A small sound classifier, trained from scratch: 3.73M parameters, 5100 steps.
Rows from block 6 of a small sound classifier, named by matrix and row number. Each number is 128 + 32 x the weight over its row's rms, rounded and kept within 0 to 255. All counts start at 0. Numbers have three digits each. After the name is the row's rms in percent of the matrix's.
Before each channel's rows are labels from the 100 clips, of 14848, where the channel reaches its highest value: "top examples" is what is common among them. Only what is clearly more common there than usual is listed. The data: acted Russian speech (Dusha).
# conv: width-5 conv (model.blocks.6.conv.weight, 320x320x5, each kernel summed), inputs 276-319

top examples: emotion: positive
conv.73 099:097118133123096113131142114141132119114072170090198115134130119113145156141098124189144096145070119104157112133103131089125118116130

top examples: emotion: positive
conv.285 102:143124155115125087170097077187106110140161142206151169168155113112118140143131090137122155081079140167209093165139132139094114157130

top examples: emotion: positive
conv.123 088:154074116090167139097127123105105154130094119105112107164102118140062140142063051109115107119143123127101125139139122122101181082209

top examples: emotion: sad
conv.263 115:095088114086120080109194105182060128101099112050111162136113157153180164114107090143115104141197178125149149118190100147092111151101

top examples: emotion: neutral
conv.280 092:165128110135165125104085123148110108100140130121093100124089071127125141159099089151117169168065095110115103169095096111125085085110

top examples: emotion: neutral
conv.78 091:117120097138169150129044143136145113139141158146153076088176169066115119069091124096149048157127113102063180164147100157141152115148

top examples: emotion: positive
conv.130 105:105071090187129106081126085101055177131160159112148196145107142129140131135104157094145095196160139123113119090074094087114132154120

top examples: emotion: neutral
conv.6 090:144145137167115195155184134163152168093100114123075086140200146120098151124085127108143131166075068136119140118090189115129103098082

top examples: emotion: neutral
conv.139 094:137122112152124125146061126108120111199146100088161089151076147110172137089097092134124158102120092092122154186165109158151173089156

top examples: emotion: neutral
conv.253 110:089155155172118123124139095090093089187148068193166140144095116100145132129063079109145141153117101130105134098108144122096151153195

top examples: emotion: neutral
conv.163 094:102146076100092112074052053143159143101119115135141079121111216162158132089101127160163098119117086135107119127144102142122213169138

top examples: emotion: neutral
conv.220 101:191140133084153068104117110114129106113077097109091098164063097161176107090143093198130142132128155143149099119134085147112119115156

top examples: emotion: sad
conv.91 115:153093102120136104090094074054162106120119187048086075144154114146115147114159124123171086129137148085116143179093118094144173065114

top examples: emotion: sad
conv.159 095:076154077112175125119177194141104153146144201117153175149123184184140133159117124109127141112138155121107126172150148122206119108150

top examples: emotion: positive
conv.76 102:094210140075101100157129113088073092162156119201132136190137098154171161085174144128117129135091130154128105101184098150133106114167

top examples: emotion: sad
conv.93 104:069153180163134096124095062093161110148082133100131072072166116119150227097086146095137152088109069157126130132186088190126104134143

top examples: emotion: neutral
conv.125 099:118164163099068126197068159097191128087136056122148123160104119153166143100107117134107170134119144126064142085164171095119119163127

top examples: emotion: positive
conv.31 084:134083090113124125165101193102097141128128125179159105143094090101158123116142099116081172134155154057077150034174141161113108133186

top examples: emotion: angry
conv.95 104:145084191135119099190151128125116141155107132163107081089113134135143110111130076137110107202151157175173101109146128124053122147139

top examples: emotion: sad
conv.276 109:111152167176117175143103145128175125165130126126212069148131147175122140152177148149187086101129088128088103095126096132149073093205

top examples: emotion: neutral
conv.66 105:136128139095072099129128073160077159124132104180144129132080127094180106145155106144141106136098101126086175105106102161061130099129

top examples: emotion: angry
conv.290 102:164107115146133116168092181111131150117166160080171110197109183108107177108129146174132084170129172114108123131151166125105126117132

top examples: emotion: positive
conv.35 120:080132155143174149108102095133174174177140139103185161090132143124068080110189144172178144094077126133111175079162174144124164112117

top examples: emotion: sad; emotion: positive
conv.180 108:145128153122124117133108117138107133183124136078147115200124173172147161078084090078173123083094209131147156087108121154147202142166

top examples: emotion: sad
conv.269 107:113120149108122139195080139084143164110188140168166147183130116163155094119094152174143108135083097071089093142114139080164156198161

top examples: emotion: neutral
conv.42 100:158105174113146115151131074206120127084135104069079119094103097095145111103126089101128101132146109110157147164128147093185123076115

top examples: emotion: sad
conv.149 110:119094117123156139134103127102128100127079127045124137084124114180204158097121146144143165100110133102185112123112067108135118088134

top examples: emotion: sad
conv.26 137:121134133133128101099114145132129080081111120145138118133118133109127118089090147075153129153209108181209101145178114204126108140124

top examples: emotion: positive
conv.151 103:154084128135133150134052121135100118196129126157128076154126111158111133092075124085171181163058146101103147081132147119143158081132

top examples: emotion: sad
conv.60 102:125169099122105133101130177121163114118109090177176155103181113087099091144166116111090114114103143104117122118106109125100095098102

top examples: emotion: neutral
conv.196 089:131161178146123113127178151147110102175123153100114164136115102109126103163130108113146164117182150087061135138109163141131159108086

top examples: emotion: positive
conv.70 081:121088111113189104153131121105119062145133072084074101107155137141143095151221140073123109141116119154070070125081100087138131154118

top examples: emotion: sad
conv.3 099:085073110095139099141136078109094163153136124117154133101147108156136123122186102030139152130076130099126131073152120131132106069148

top examples: emotion: neutral
conv.128 082:080158166124101123122101132133125123125152162137119113156107201091153092093105157124069149167124043198199108159094096109148121122152

top examples: emotion: neutral
conv.107 098:120169104114132121100083096177157114195135110178156131136162148116125141113089132139148137115132102064151131130083130078186138142115

top examples: emotion: positive
conv.193 107:108128153130123129166090128091149147165159135162154144098104070093150118074078135129184138164123129107118196130116082097101183096134

top examples: emotion: angry
conv.23 098:156100096075143095109132154162130132077160128165153110122164093145117077137129109151174187181122176164066154071166150115085128171081