From a checkpoint of a small sound classifier.
Model: 3.73M parameters, log mel input, arch tdnn, norm batchnorm, widths [320].
Data: trained on acted Russian speech (Dusha), 26041 training examples, 50.1 epochs.
Rows from block 6 of a small sound classifier, named by matrix and row number. Each number is 200 + 40 x the weight over its row's rms, rounded and kept within 0 to 999. All counts start at 0. After the name is the row's rms in percent of the matrix's.
After each channel's rows are labels from the 100 clips, of 14848, where the channel reaches its highest value: "responds to" is what is common among them. Only what is clearly more common there than usual is listed. The data: acted Russian speech (Dusha). In brackets: how many of the 100.
# conv: width-5 conv (model.blocks.6.conv.weight, 320x320x5, each kernel summed), inputs 46-91

conv.193,107,147,219,107,245,248,243,179,228,165,143,185,205,252,260,203,194,157,245,212,220,218,151,203,267,122,205,241,120,227,279,294,180,168,173,220,160,196,194,196,175,199,242,161,248,248,221
responds to: emotion: positive (72)

conv.174,107,224,247,187,250,147,243,215,219,253,155,156,308,148,233,177,171,178,194,191,212,199,165,145,170,136,197,196,159,213,136,247,272,225,164,273,223,216,208,192,163,190,182,230,180,234,175
responds to: emotion: positive (39)

conv.50,092,202,126,195,255,302,133,136,240,232,174,103,216,183,196,202,167,198,131,308,224,175,217,243,173,236,226,203,143,197,170,249,204,230,138,189,188,209,134,219,239,232,180,253,143,140,166
responds to: emotion: angry (49)

conv.267,095,216,273,202,245,197,170,154,243,232,226,182,179,228,189,108,195,187,240,201,239,193,221,138,215,208,147,202,181,219,191,191,297,293,227,200,107,115,176,133,157,147,217,163,240,195,196
responds to: emotion: angry (79)

conv.253,110,207,163,202,149,172,233,230,211,106,166,212,204,209,186,218,176,166,137,85,149,144,187,177,126,184,232,225,254,236,175,182,136,135,184,175,210,177,104,134,179,100,156,169,164,160,190
responds to: emotion: neutral (70)

conv.289,109,245,184,158,212,195,247,237,158,175,197,146,251,154,175,163,159,196,158,192,259,194,158,231,173,209,211,232,116,174,190,163,195,166,201,263,168,236,197,204,206,231,114,264,260,228,168
responds to: emotion: angry (56)

conv.5,108,207,157,177,139,200,213,146,173,201,149,193,230,197,203,175,167,200,219,184,200,235,240,145,217,195,296,159,262,198,236,167,187,165,264,266,251,196,124,201,180,242,151,172,197,209,242
responds to: emotion: angry (41)

conv.63,101,248,170,187,175,263,193,228,270,227,180,130,221,229,237,183,233,128,225,144,219,185,207,161,175,247,190,269,215,200,199,178,210,226,131,216,195,113,115,155,146,189,282,155,217,161,184
responds to: emotion: sad (63)

conv.230,097,223,194,199,182,187,253,286,188,212,189,149,196,234,259,259,180,195,240,229,206,221,253,154,202,227,167,195,123,140,206,182,250,172,232,178,149,252,137,197,224,180,189,233,257,125,213
responds to: emotion: angry (51); emotion: positive (44)

conv.235,106,263,235,180,188,184,176,178,204,127,161,215,277,176,176,246,193,191,169,201,259,175,158,133,222,230,264,213,207,150,211,179,209,272,288,217,229,208,149,156,204,269,174,224,208,226,174
responds to: emotion: angry (66)

conv.1,093,199,184,224,195,195,204,164,161,109,197,164,183,154,177,242,241,214,235,208,188,251,223,280,195,168,149,219,190,164,119,165,145,238,203,182,191,108,168,231,208,266,162,207,192,250,208
responds to: emotion: angry (72)

conv.92,102,200,190,216,169,211,156,182,108,270,114,205,173,180,156,167,173,214,156,242,202,165,236,257,161,247,177,199,133,219,160,206,115,258,233,265,190,248,200,188,186,236,190,250,137,176,240
responds to: emotion: positive (50)

conv.44,100,214,169,155,212,132,199,205,213,124,132,208,192,163,179,180,174,140,159,128,196,201,251,204,198,167,194,211,244,217,161,161,172,260,262,168,173,186,254,227,149,152,277,206,232,293,206
responds to: emotion: angry (40)

conv.232,093,157,270,276,186,186,129,149,157,143,191,202,143,242,181,251,165,222,188,177,180,190,180,120,182,208,147,193,204,204,178,202,270,219,211,136,218,201,153,208,175,211,189,190,206,194,252
responds to: emotion: angry (83)

conv.302,106,200,117,248,184,238,250,159,206,220,150,168,168,210,169,240,144,143,132,99,244,209,242,212,216,250,204,181,150,200,219,219,216,174,218,188,194,212,190,164,210,212,231,191,216,162,177
responds to: emotion: positive (46)

conv.180,108,149,142,192,117,212,176,201,167,171,212,271,264,217,220,233,182,174,211,212,233,135,265,256,157,181,137,177,241,223,222,188,123,253,177,185,226,204,188,271,130,156,238,135,225,152,198
responds to: emotion: sad (55); emotion: positive (39)

conv.4,088,175,212,212,170,170,138,177,181,238,195,255,176,120,236,224,262,146,162,228,154,240,187,144,221,252,204,172,270,189,101,162,194,166,241,134,144,157,120,150,256,214,229,249,196,224,153
responds to: emotion: angry (47); emotion: positive (41)

conv.250,083,214,247,160,225,235,216,229,216,175,176,240,165,157,235,143,172,280,106,253,241,175,188,205,141,124,126,140,214,213,240,206,287,218,239,159,255,202,161,151,227,111,173,134,313,276,261
responds to: emotion: positive (43)

conv.195,099,160,123,157,218,216,236,193,111,175,284,201,137,271,230,189,180,233,156,174,168,262,166,212,153,155,201,167,123,121,213,218,218,243,180,281,142,155,113,186,232,221,225,225,270,160,173
responds to: emotion: angry (69)

conv.20,100,164,201,196,247,220,193,235,285,191,182,184,121,263,202,196,159,202,180,145,158,195,195,127,180,176,181,230,224,261,170,205,277,140,140,206,221,201,181,188,234,193,180,149,165,189,170
responds to: emotion: angry (49)

conv.42,100,185,210,195,140,194,274,136,252,123,165,234,191,178,237,236,205,190,135,207,211,152,178,258,208,175,159,212,165,184,217,133,185,251,166,161,178,191,174,174,257,146,238,202,206,153,143
responds to: emotion: neutral (63)

conv.163,094,161,199,246,202,222,261,149,274,178,319,173,213,246,197,215,236,211,185,185,208,212,209,224,157,142,250,158,200,217,191,225,282,164,180,143,257,164,217,176,202,144,173,236,207,217,218
responds to: emotion: neutral (62)

conv.78,091,187,222,224,184,177,246,288,207,202,214,217,182,226,250,209,198,180,145,138,218,212,165,162,195,148,130,109,138,272,234,224,194,161,217,199,221,247,148,203,222,181,162,178,260,192,277
responds to: emotion: neutral (62)

conv.94,092,186,182,198,240,186,75,157,299,244,184,156,273,192,254,132,246,147,206,167,90,194,188,223,229,238,235,182,246,299,217,168,152,200,146,183,236,127,201,192,138,227,242,255,154,178,194
responds to: emotion: angry (67)

conv.7,097,222,117,201,199,219,149,174,230,170,220,129,149,235,76,207,209,188,143,239,206,152,175,194,171,175,180,215,233,150,240,246,233,219,194,136,191,66,165,218,150,225,150,250,166,246,239
responds to: emotion: angry (92)

conv.3,099,230,249,150,126,165,221,163,182,162,191,289,199,194,183,193,249,221,223,195,189,141,180,152,180,226,103,207,197,208,129,215,168,193,196,202,189,150,193,93,219,215,194,168,275,154,263
responds to: emotion: sad (79)

conv.311,098,201,248,156,172,135,174,205,232,200,199,209,181,192,194,211,139,184,175,222,144,171,147,170,108,214,173,163,222,182,161,245,255,229,335,187,237,206,153,200,173,173,178,227,164,194,192
responds to: emotion: positive (47)

conv.135,096,196,156,156,163,280,165,177,261,164,206,223,226,166,201,178,201,227,175,222,316,237,178,196,246,179,186,175,214,194,173,207,238,235,208,178,217,265,184,177,219,223,226,223,275,230,160
responds to: emotion: angry (45); emotion: positive (41)

conv.127,103,186,130,164,269,157,181,197,211,223,240,173,202,225,190,193,221,208,170,228,252,107,257,160,139,256,152,224,136,215,211,179,239,226,206,193,185,146,155,205,202,252,297,215,235,157,244
responds to: emotion: neutral (64)

conv.270,102,171,203,184,204,173,219,249,194,183,150,169,188,191,208,131,197,242,150,185,163,223,199,258,154,216,298,153,179,182,154,276,190,255,220,242,200,216,129,152,201,224,218,238,140,258,215
responds to: emotion: positive (39)

conv.57,095,120,180,250,117,172,240,213,235,251,215,263,229,175,185,162,154,246,196,229,171,157,279,278,111,239,226,217,216,173,128,166,194,225,186,136,199,221,176,177,164,228,176,181,221,247,139
responds to: emotion: positive (72)

conv.262,105,140,174,260,196,189,104,221,182,158,187,162,140,165,199,173,173,211,221,197,242,183,170,249,218,207,227,193,236,158,207,215,139,220,204,198,212,220,242,184,178,261,155,199,189,194,198
responds to: emotion: angry (70)

conv.149,110,231,148,114,168,255,251,189,245,230,186,142,184,213,238,179,244,213,218,155,209,174,189,190,201,249,233,162,166,194,226,253,260,222,200,134,224,257,176,113,242,159,145,183,174,207,167
responds to: emotion: sad (58)

conv.156,107,173,192,192,134,192,139,149,198,213,231,254,195,242,165,250,199,211,220,211,242,169,213,188,212,181,142,189,179,156,262,290,199,217,259,191,196,171,178,183,140,198,158,204,158,256,234
responds to: emotion: positive (40)

conv.238,088,138,236,216,226,232,209,204,197,247,217,169,263,221,149,201,231,190,176,213,113,252,199,125,229,201,194,208,218,166,194,225,244,178,194,184,260,228,191,126,157,254,227,234,234,201,223
responds to: emotion: angry (47)

conv.110,108,193,165,202,199,203,179,194,141,172,164,252,239,195,130,219,212,184,234,153,252,237,137,225,170,239,184,235,259,234,184,167,215,227,275,144,190,293,140,176,205,176,243,184,211,156,226
responds to: emotion: sad (78)

conv.81,103,125,236,266,233,214,199,171,237,168,150,130,147,174,227,164,106,201,203,175,219,133,247,220,205,197,188,113,220,188,148,164,201,186,179,198,180,186,175,257,176,171,183,129,197,214,219
responds to: emotion: angry (50)

conv.215,102,151,146,226,141,195,139,197,189,213,211,235,221,216,206,216,170,186,212,188,161,161,81,202,135,180,193,200,215,238,193,251,244,210,232,167,224,166,226,157,163,190,299,148,199,194,172
responds to: emotion: sad (60)

conv.251,099,163,128,205,208,145,218,258,227,176,196,264,264,221,259,146,257,210,227,209,208,122,241,190,180,171,219,216,145,187,250,198,291,254,206,190,173,177,167,285,224,193,262,146,92,177,213
responds to: emotion: angry (54)

conv.263,115,200,210,187,246,160,255,208,225,266,210,121,167,180,260,212,197,231,195,183,220,211,169,116,189,235,187,218,250,228,164,213,200,161,202,235,184,184,196,188,209,148,234,141,199,173,186
responds to: emotion: sad (58)

conv.60,102,179,275,174,194,284,157,186,134,173,212,161,194,242,223,261,159,285,163,197,232,205,173,158,157,217,227,160,200,101,227,249,194,214,203,217,203,119,196,204,159,187,238,214,229,119,186
responds to: emotion: sad (57)

conv.279,100,141,175,206,220,237,148,220,148,180,178,186,165,245,124,247,186,223,243,222,213,273,122,230,164,211,198,198,177,170,174,281,234,312,260,184,225,233,216,221,123,104,211,216,261,188,170
responds to: emotion: positive (83)

conv.226,090,178,219,194,197,220,239,200,168,260,241,140,190,187,251,274,189,249,190,197,246,205,189,194,53,222,191,222,97,208,194,203,201,231,204,139,227,150,198,164,204,211,264,228,165,146,183
responds to: emotion: neutral (66)

conv.93,104,200,171,111,224,248,208,216,179,167,211,217,214,192,176,159,234,179,208,173,271,184,198,216,214,230,203,194,188,197,207,239,230,240,215,192,148,184,216,152,172,226,227,246,220,213,88
responds to: emotion: sad (62)

conv.269,107,193,151,210,138,227,213,182,166,134,228,222,196,285,171,234,225,203,212,133,166,188,191,125,162,154,241,194,190,231,169,221,202,116,198,155,192,183,215,226,194,153,134,221,253,284,148
responds to: emotion: sad (55)

conv.224,101,142,122,249,228,171,175,162,176,202,144,144,157,130,222,191,182,94,213,211,227,196,263,198,248,157,146,162,142,168,135,163,265,178,234,209,178,251,157,197,237,283,188,204,211,251,215
responds to: emotion: neutral (77)

conv.6,090,147,153,131,218,151,192,185,275,158,216,238,161,140,210,241,187,205,178,271,164,195,201,154,227,140,192,214,207,203,184,144,238,184,196,194,167,196,170,221,238,287,180,164,182,114,218
responds to: emotion: neutral (65)

conv.241,107,209,143,230,185,289,153,151,141,257,221,229,224,183,209,224,158,158,208,188,177,217,154,148,246,216,177,196,255,256,194,270,215,221,129,191,143,238,204,240,171,128,203,194,167,176,104
responds to: emotion: angry (63)

conv.191,106,137,153,175,191,161,221,254,249,130,194,166,235,194,195,205,107,208,113,162,171,231,188,143,162,249,202,180,189,199,273,165,255,136,141,269,198,192,244,197,179,212,202,216,186,177,255
responds to: emotion: sad (70)

conv.26,137,279,206,169,204,150,224,218,170,254,190,119,182,189,211,145,215,168,225,172,169,231,257,188,226,171,188,222,213,242,226,198,182,121,135,251,260,187,234,196,202,148,85,160,171,239,163
responds to: emotion: sad (78)

conv.132,088,251,207,221,224,234,221,250,175,157,203,168,143,259,239,201,197,228,242,190,230,190,219,249,250,235,206,164,216,168,146,263,188,206,102,225,192,215,151,263,170,202,123,159,190,116,215
responds to: emotion: positive (68)

conv.19,093,180,202,173,208,262,242,188,197,208,188,203,244,198,203,198,189,237,148,270,287,234,164,245,145,249,158,152,191,199,159,208,249,229,232,207,224,309,203,210,280,195,153,206,183,196,202
responds to: emotion: positive (58)

conv.106,110,186,198,197,209,185,199,196,242,163,210,110,250,152,221,186,213,236,189,197,188,125,198,141,197,164,206,164,218,143,245,210,181,221,217,137,220,171,185,183,238,205,290,198,240,195,235
responds to: emotion: positive (72)

conv.196,089,182,230,157,206,206,244,236,215,261,221,218,231,216,234,192,212,237,221,240,211,210,195,207,170,214,159,217,151,203,214,231,195,147,203,207,233,181,211,282,252,166,235,241,130,143,236
responds to: emotion: neutral (63)

conv.107,098,151,198,170,264,148,191,206,304,155,190,232,256,183,188,115,175,170,205,209,260,162,126,204,114,149,201,253,187,215,169,208,199,166,209,125,212,151,136,229,240,62,222,222,241,218,152
responds to: emotion: neutral (60)

conv.155,096,142,190,156,187,159,181,225,149,103,226,172,174,142,194,233,89,195,231,99,253,194,192,167,113,255,201,127,198,140,190,209,135,189,224,234,173,114,197,179,159,163,194,243,203,234,194
responds to: emotion: sad (60)

conv.159,095,275,165,260,274,176,248,141,265,262,189,150,181,207,221,202,201,193,218,221,223,176,156,118,202,130,141,231,142,263,226,152,181,204,195,174,210,193,159,129,233,191,174,159,168,159,208
responds to: emotion: sad (70)

conv.233,097,216,193,177,192,209,256,162,201,250,230,172,264,125,183,205,205,202,166,179,192,211,134,147,160,203,162,237,230,198,218,216,196,181,228,145,224,151,120,202,273,172,227,144,225,219,270
responds to: emotion: angry (53)

conv.169,109,186,207,249,221,206,176,185,237,206,200,168,148,209,240,103,240,241,252,207,199,163,146,313,296,175,237,160,143,216,228,145,214,137,177,283,158,217,260,198,139,236,204,204,172,225,272
responds to: emotion: angry (65)

conv.46,107,194,232,266,220,158,164,213,217,151,146,196,146,203,205,225,197,198,216,184,232,210,191,128,190,182,196,205,182,232,184,177,240,227,253,186,225,175,217,193,176,161,123,277,227,150,172
responds to: emotion: positive (62)

conv.85,091,208,172,193,248,160,148,183,220,198,257,194,252,198,218,197,269,231,188,233,231,174,214,244,278,225,102,223,125,131,178,176,242,182,202,246,229,168,225,162,180,216,153,162,239,270,238
responds to: emotion: angry (64)

conv.83,107,231,211,224,219,133,186,158,203,167,259,141,161,256,203,198,197,188,236,288,256,169,191,192,230,122,124,210,203,187,138,161,196,230,311,185,218,227,221,217,133,209,186,203,254,244,241
responds to: emotion: angry (66)

conv.27,093,252,182,148,169,199,131,198,247,259,192,174,225,232,210,240,236,306,169,175,156,212,276,207,220,197,208,168,256,217,180,138,179,261,246,161,152,142,184,215,237,145,206,222,254,225,206
responds to: emotion: angry (87)

conv.66,105,194,234,198,179,224,184,185,186,152,202,166,210,247,228,176,152,182,160,159,159,164,100,159,203,212,220,190,262,233,220,290,207,197,208,224,263,249,247,162,229,202,188,149,222,307,175
responds to: emotion: neutral (65)

conv.276,109,147,145,137,137,161,174,196,173,215,213,216,171,211,214,304,185,259,268,147,253,211,203,223,144,129,155,194,158,131,215,206,181,214,215,229,228,258,145,170,151,198,122,126,168,229,216
responds to: emotion: sad (87)

conv.286,093,157,184,196,175,212,177,189,199,232,174,191,218,219,155,192,214,209,237,185,174,203,147,170,198,189,277,162,235,252,194,174,188,286,223,210,214,129,219,185,195,233,157,201,117,177,183
responds to: emotion: angry (93)

conv.77,099,159,211,177,173,261,193,220,185,223,249,216,208,211,199,238,240,223,157,194,186,257,168,192,180,274,192,192,142,207,228,191,170,151,203,240,183,238,160,151,165,136,199,162,158,244,280
responds to: emotion: positive (87)

conv.170,089,216,145,168,207,178,163,167,220,216,235,166,234,177,140,199,197,144,194,205,188,149,215,155,210,242,173,210,167,206,274,163,220,251,130,267,222,131,148,178,231,125,185,185,198,182,242
responds to: emotion: sad (60)

conv.97,106,188,191,162,213,140,101,248,193,237,154,121,188,100,151,223,221,103,116,179,157,181,274,225,169,130,204,145,205,225,219,124,175,195,236,135,276,224,200,201,249,148,140,203,183,251,213
responds to: emotion: positive (48)

conv.304,091,171,150,174,187,162,193,250,193,226,179,170,189,188,209,217,224,216,198,170,208,190,176,277,107,195,165,150,280,268,213,181,155,214,198,101,215,174,161,148,243,154,189,142,256,244,212
responds to: emotion: positive (57)

conv.139,094,180,206,171,147,173,235,230,174,116,145,217,247,194,253,246,200,219,148,118,189,213,181,238,218,222,172,222,242,260,207,185,154,235,227,146,184,178,201,210,223,76,179,255,180,155,171
responds to: emotion: neutral (63)

conv.11,109,219,114,268,206,225,162,140,163,252,169,185,241,191,153,230,192,178,212,261,274,239,184,222,223,203,187,188,253,227,255,169,257,297,263,205,203,173,171,154,248,184,201,218,188,190,193
responds to: emotion: positive (51); emotion: angry (46)

conv.113,101,207,157,231,223,153,207,237,238,160,203,182,282,160,186,228,148,180,221,162,181,208,295,163,225,161,221,111,150,212,248,267,150,174,224,204,265,197,148,212,203,118,250,183,258,175,211
responds to: emotion: neutral (60)

conv.280,092,144,252,233,209,146,166,232,205,230,173,84,182,151,156,217,276,147,233,174,246,185,143,222,176,169,218,270,293,232,172,133,210,255,193,213,171,135,159,228,229,219,169,152,235,216,175
responds to: emotion: neutral (71)

conv.225,091,140,214,208,185,177,197,142,246,271,182,193,232,145,153,210,306,203,227,258,230,140,178,92,171,231,164,196,164,183,233,200,192,151,218,169,192,256,256,220,174,263,216,220,209,243,151
responds to: emotion: positive (43)

conv.91,115,202,158,123,152,162,197,166,161,152,190,229,219,205,162,198,158,257,217,201,210,197,236,177,183,207,210,215,174,195,169,219,251,236,174,208,271,218,164,229,163,245,93,278,282,238,247
responds to: emotion: sad (55)

conv.258,101,206,108,224,185,214,191,173,178,229,222,140,186,240,237,115,186,207,259,195,124,176,154,237,240,225,229,216,185,200,215,184,177,223,214,233,118,205,236,225,212,140,146,158,175,229,145
responds to: emotion: neutral (62)

conv.61,105,235,255,134,273,136,226,201,172,186,187,179,151,156,196,185,269,157,199,294,183,184,99,141,223,173,156,204,208,106,174,171,195,201,202,124,242,156,179,129,220,179,267,235,188,176,159
responds to: emotion: angry (50)

conv.245,090,148,283,255,179,156,241,176,255,250,176,176,188,141,177,186,193,173,134,214,184,126,168,178,161,262,237,157,192,151,222,171,271,148,227,252,251,243,206,210,151,277,85,270,212,128,238
responds to: emotion: positive (47)

conv.147,092,219,152,215,201,192,271,235,156,231,141,243,268,172,181,169,170,180,146,148,243,239,229,225,194,202,156,189,228,139,211,141,125,211,196,178,136,155,140,163,296,127,182,209,234,236,246
responds to: emotion: angry (50)

conv.272,099,166,175,237,177,256,178,114,178,107,214,233,185,134,174,177,165,217,222,236,139,235,204,198,187,158,130,233,220,224,195,268,199,211,191,193,199,213,199,276,188,174,256,174,205,186,149
responds to: emotion: neutral (63)

conv.254,109,163,152,161,241,180,251,204,237,218,162,226,134,202,149,252,212,154,214,250,157,145,207,215,190,173,201,204,249,237,232,208,142,221,209,171,213,212,198,204,213,196,173,210,190,160,212
responds to: emotion: positive (48)

conv.125,099,206,237,205,225,226,193,103,249,122,220,233,146,187,224,202,128,166,159,158,185,190,217,237,245,181,198,131,230,184,186,204,178,153,183,122,189,145,196,177,200,156,192,215,182,190,226
responds to: emotion: neutral (69)

conv.214,093,179,177,195,156,217,204,218,201,168,172,285,188,178,203,173,208,231,99,199,256,262,297,283,236,245,271,144,211,200,188,183,196,172,225,140,155,238,191,185,240,293,223,200,262,172,229
responds to: emotion: angry (92)

conv.220,101,193,192,157,295,155,216,188,187,194,178,167,183,147,220,213,215,194,161,172,145,184,279,157,200,188,211,211,176,126,172,134,248,291,227,188,196,139,188,289,245,309,177,276,181,187,178
responds to: emotion: neutral (61)

conv.128,082,180,255,173,261,184,153,206,255,219,154,212,164,225,243,219,120,222,177,168,163,173,182,252,216,195,250,247,243,254,173,192,215,206,199,251,104,223,205,152,179,244,223,171,227,246,230
responds to: emotion: neutral (61)

conv.24,100,206,142,195,232,237,245,128,177,222,192,259,126,138,218,243,154,214,133,164,168,148,173,153,190,213,187,187,250,225,219,145,206,174,252,184,129,183,207,192,252,140,180,138,205,154,92
responds to: emotion: angry (51)