Rows from block 3 of a small sound classifier, named by matrix and row number. Each number is 500 + 40 x the weight over its row's rms, rounded and kept within 0 to 999. All counts start at 0. Numbers have three digits each.
After each channel's rows are labels from the 100 clips, of 14848, where the channel reaches its highest value: "top examples" is what is common among them; "loudest" is the band of the loudest frequency at the time of the peak. Only what is clearly more common there than usual is listed. The data: acted Russian speech (Dusha).
# conv: pointwise conv (model.blocks.3.conv.weight, 320x320x1), inputs 107-213

conv.237:525483509480506494511480495570479427517510504479475464504462466486460540500509546526491485500471546568481455513560436531517487533461490501514486459555497460456544572589486482502528514456490532519496507476470565483491487470533453500467533414489497497497448503476506488462458457441571496440499448521464437504467566516502501
top examples: emotion: angry
loudest: 250 to 500 Hz

conv.170:506532527441629495533498455445593540524488459504535515483507459435410394512516537400469460517517428448556556529500424507502579560507503521472462458485439518489455538569468552560475520516488442456494511514511496511501480464509462532535561476432487495514479545503477557478505488480453450500466439554465508497497486520525520
top examples: emotion: angry
loudest: 4000 to 8000 Hz

conv.156:521401489535479488518504473519519530428443449519494504509457495551455538527500495413441529485509483537490548542516438532479489515515484438497472483537487435498498470454444410476551399503532522518516479477442514482555552524465487485531468618480526410478481480455510511490526576428539489510448417544513465476486538491494472
top examples: emotion: angry
loudest: 250 to 500 Hz; 500 to 1000 Hz

conv.73:526498506446492583478478540529501451411548463509570477527495465476512475502464475519470463549556493528539418469493472538529472507456451476530480527589506517430381493512543475451544463482439516507620491471394552453513474464521524508480450462484468504518431443523513521496454571452511482500535567485477493473547566444486480
top examples: emotion: angry
loudest: 250 to 500 Hz

conv.204:544449414514520563383566554461483453509475495507477475551554502593539473498502426498457519530448546479478560450535489511469536521493519507487483507476471517539435505485502455490436488528437586539469476480406583491491516471468463518514529523451444422469479438528513484509512474555469569488479532591493492501466533420483519
top examples: emotion: positive
loudest: 500 to 1000 Hz

conv.141:526408494501467570419549525508486472454447516506524471474486515578503521542456532448479571493500498455491574508492530517451439475513427497492524564495484504520474524475473422437528529504617448574517501442450479495506499560482462547501410528493492540528479407503555463593490499475426480504502563494552503534555490503442528
top examples: emotion: positive
loudest: 500 to 1000 Hz

conv.189:499486561493510503547479457446543526588463467420531474514577514526508569526506578549474476542462482481500468477585549465514424469465514482462494520530451575526537449570479504482532506507429447485462504543583443527479456504556505449522430483528539458517499478526433514456495459408535537518523563531617474456431406427440535
top examples: emotion: angry
loudest: 4000 to 8000 Hz

conv.207:550476462462469478587480495581479457473472520487467478517524491439425503401496486445489481509541550437610472555540546594482515462495536465566469490504485491512481520460478491436526522456496495570567478494450559500492511448468469574479549516462472472489512433516491504446477464495513492574420448525508466519496473477531626
top examples: emotion: angry
loudest: 250 to 500 Hz

conv.241:483529489508445518534529473455512454544499415530491509489486499524497506508593510535507509496507508514502497565442488551524536477593530502494541518484580502550515468544551455427500554512539506479525522545514494385509475430542475470584488419501560491550428462450470515472478540578542493479564517507514443495549567493494490
top examples: emotion: angry
loudest: 4000 to 8000 Hz

conv.142:462609438522458428532560486576476545546515506444502513524504519436480470471517497535457526491555535495580473480502431476492500502510433510473518496525475472474487466533550488515576538445458491412506499647522520477521442543487540502509446512483531437494522537477451449550537586505428521444459476490431481467451475591497445
top examples: emotion: angry
loudest: 4000 to 8000 Hz

conv.297:485613485585523477503415521497491490445510513486509512521470485466421541501479525461450521482503573499503495575469449466498454488496538531511460454510492526447481507459519530490601515501556419514552511496434507426545475474464478543459503482510571536442506503464484518467486521510469457494536489529577521506499445539425505
top examples: emotion: angry
loudest: 4000 to 8000 Hz

conv.299:403543515525468520509543469485500452489472542535525485565470487514436520481548535520417625472563459488549500451578544488497403487528521491515436524460516498574517443574500603527493497554511508502427515466492438454439522472514471427526542472515497530464563514501423416464493494477448508487434470552523528493470484483524575
top examples: emotion: angry
loudest: 250 to 500 Hz

conv.40:529429521478467563507493496469499477489476522575490484458475504584494537461486425507518577483456519507459570487439472530544543459485394516530496424558501503482544415461441587572524486579458539441510463461481539489560440515479458555511479478568522488532519446485541531536566501491518520450449572488514489495630437466618521
top examples: emotion: positive
loudest: 250 to 500 Hz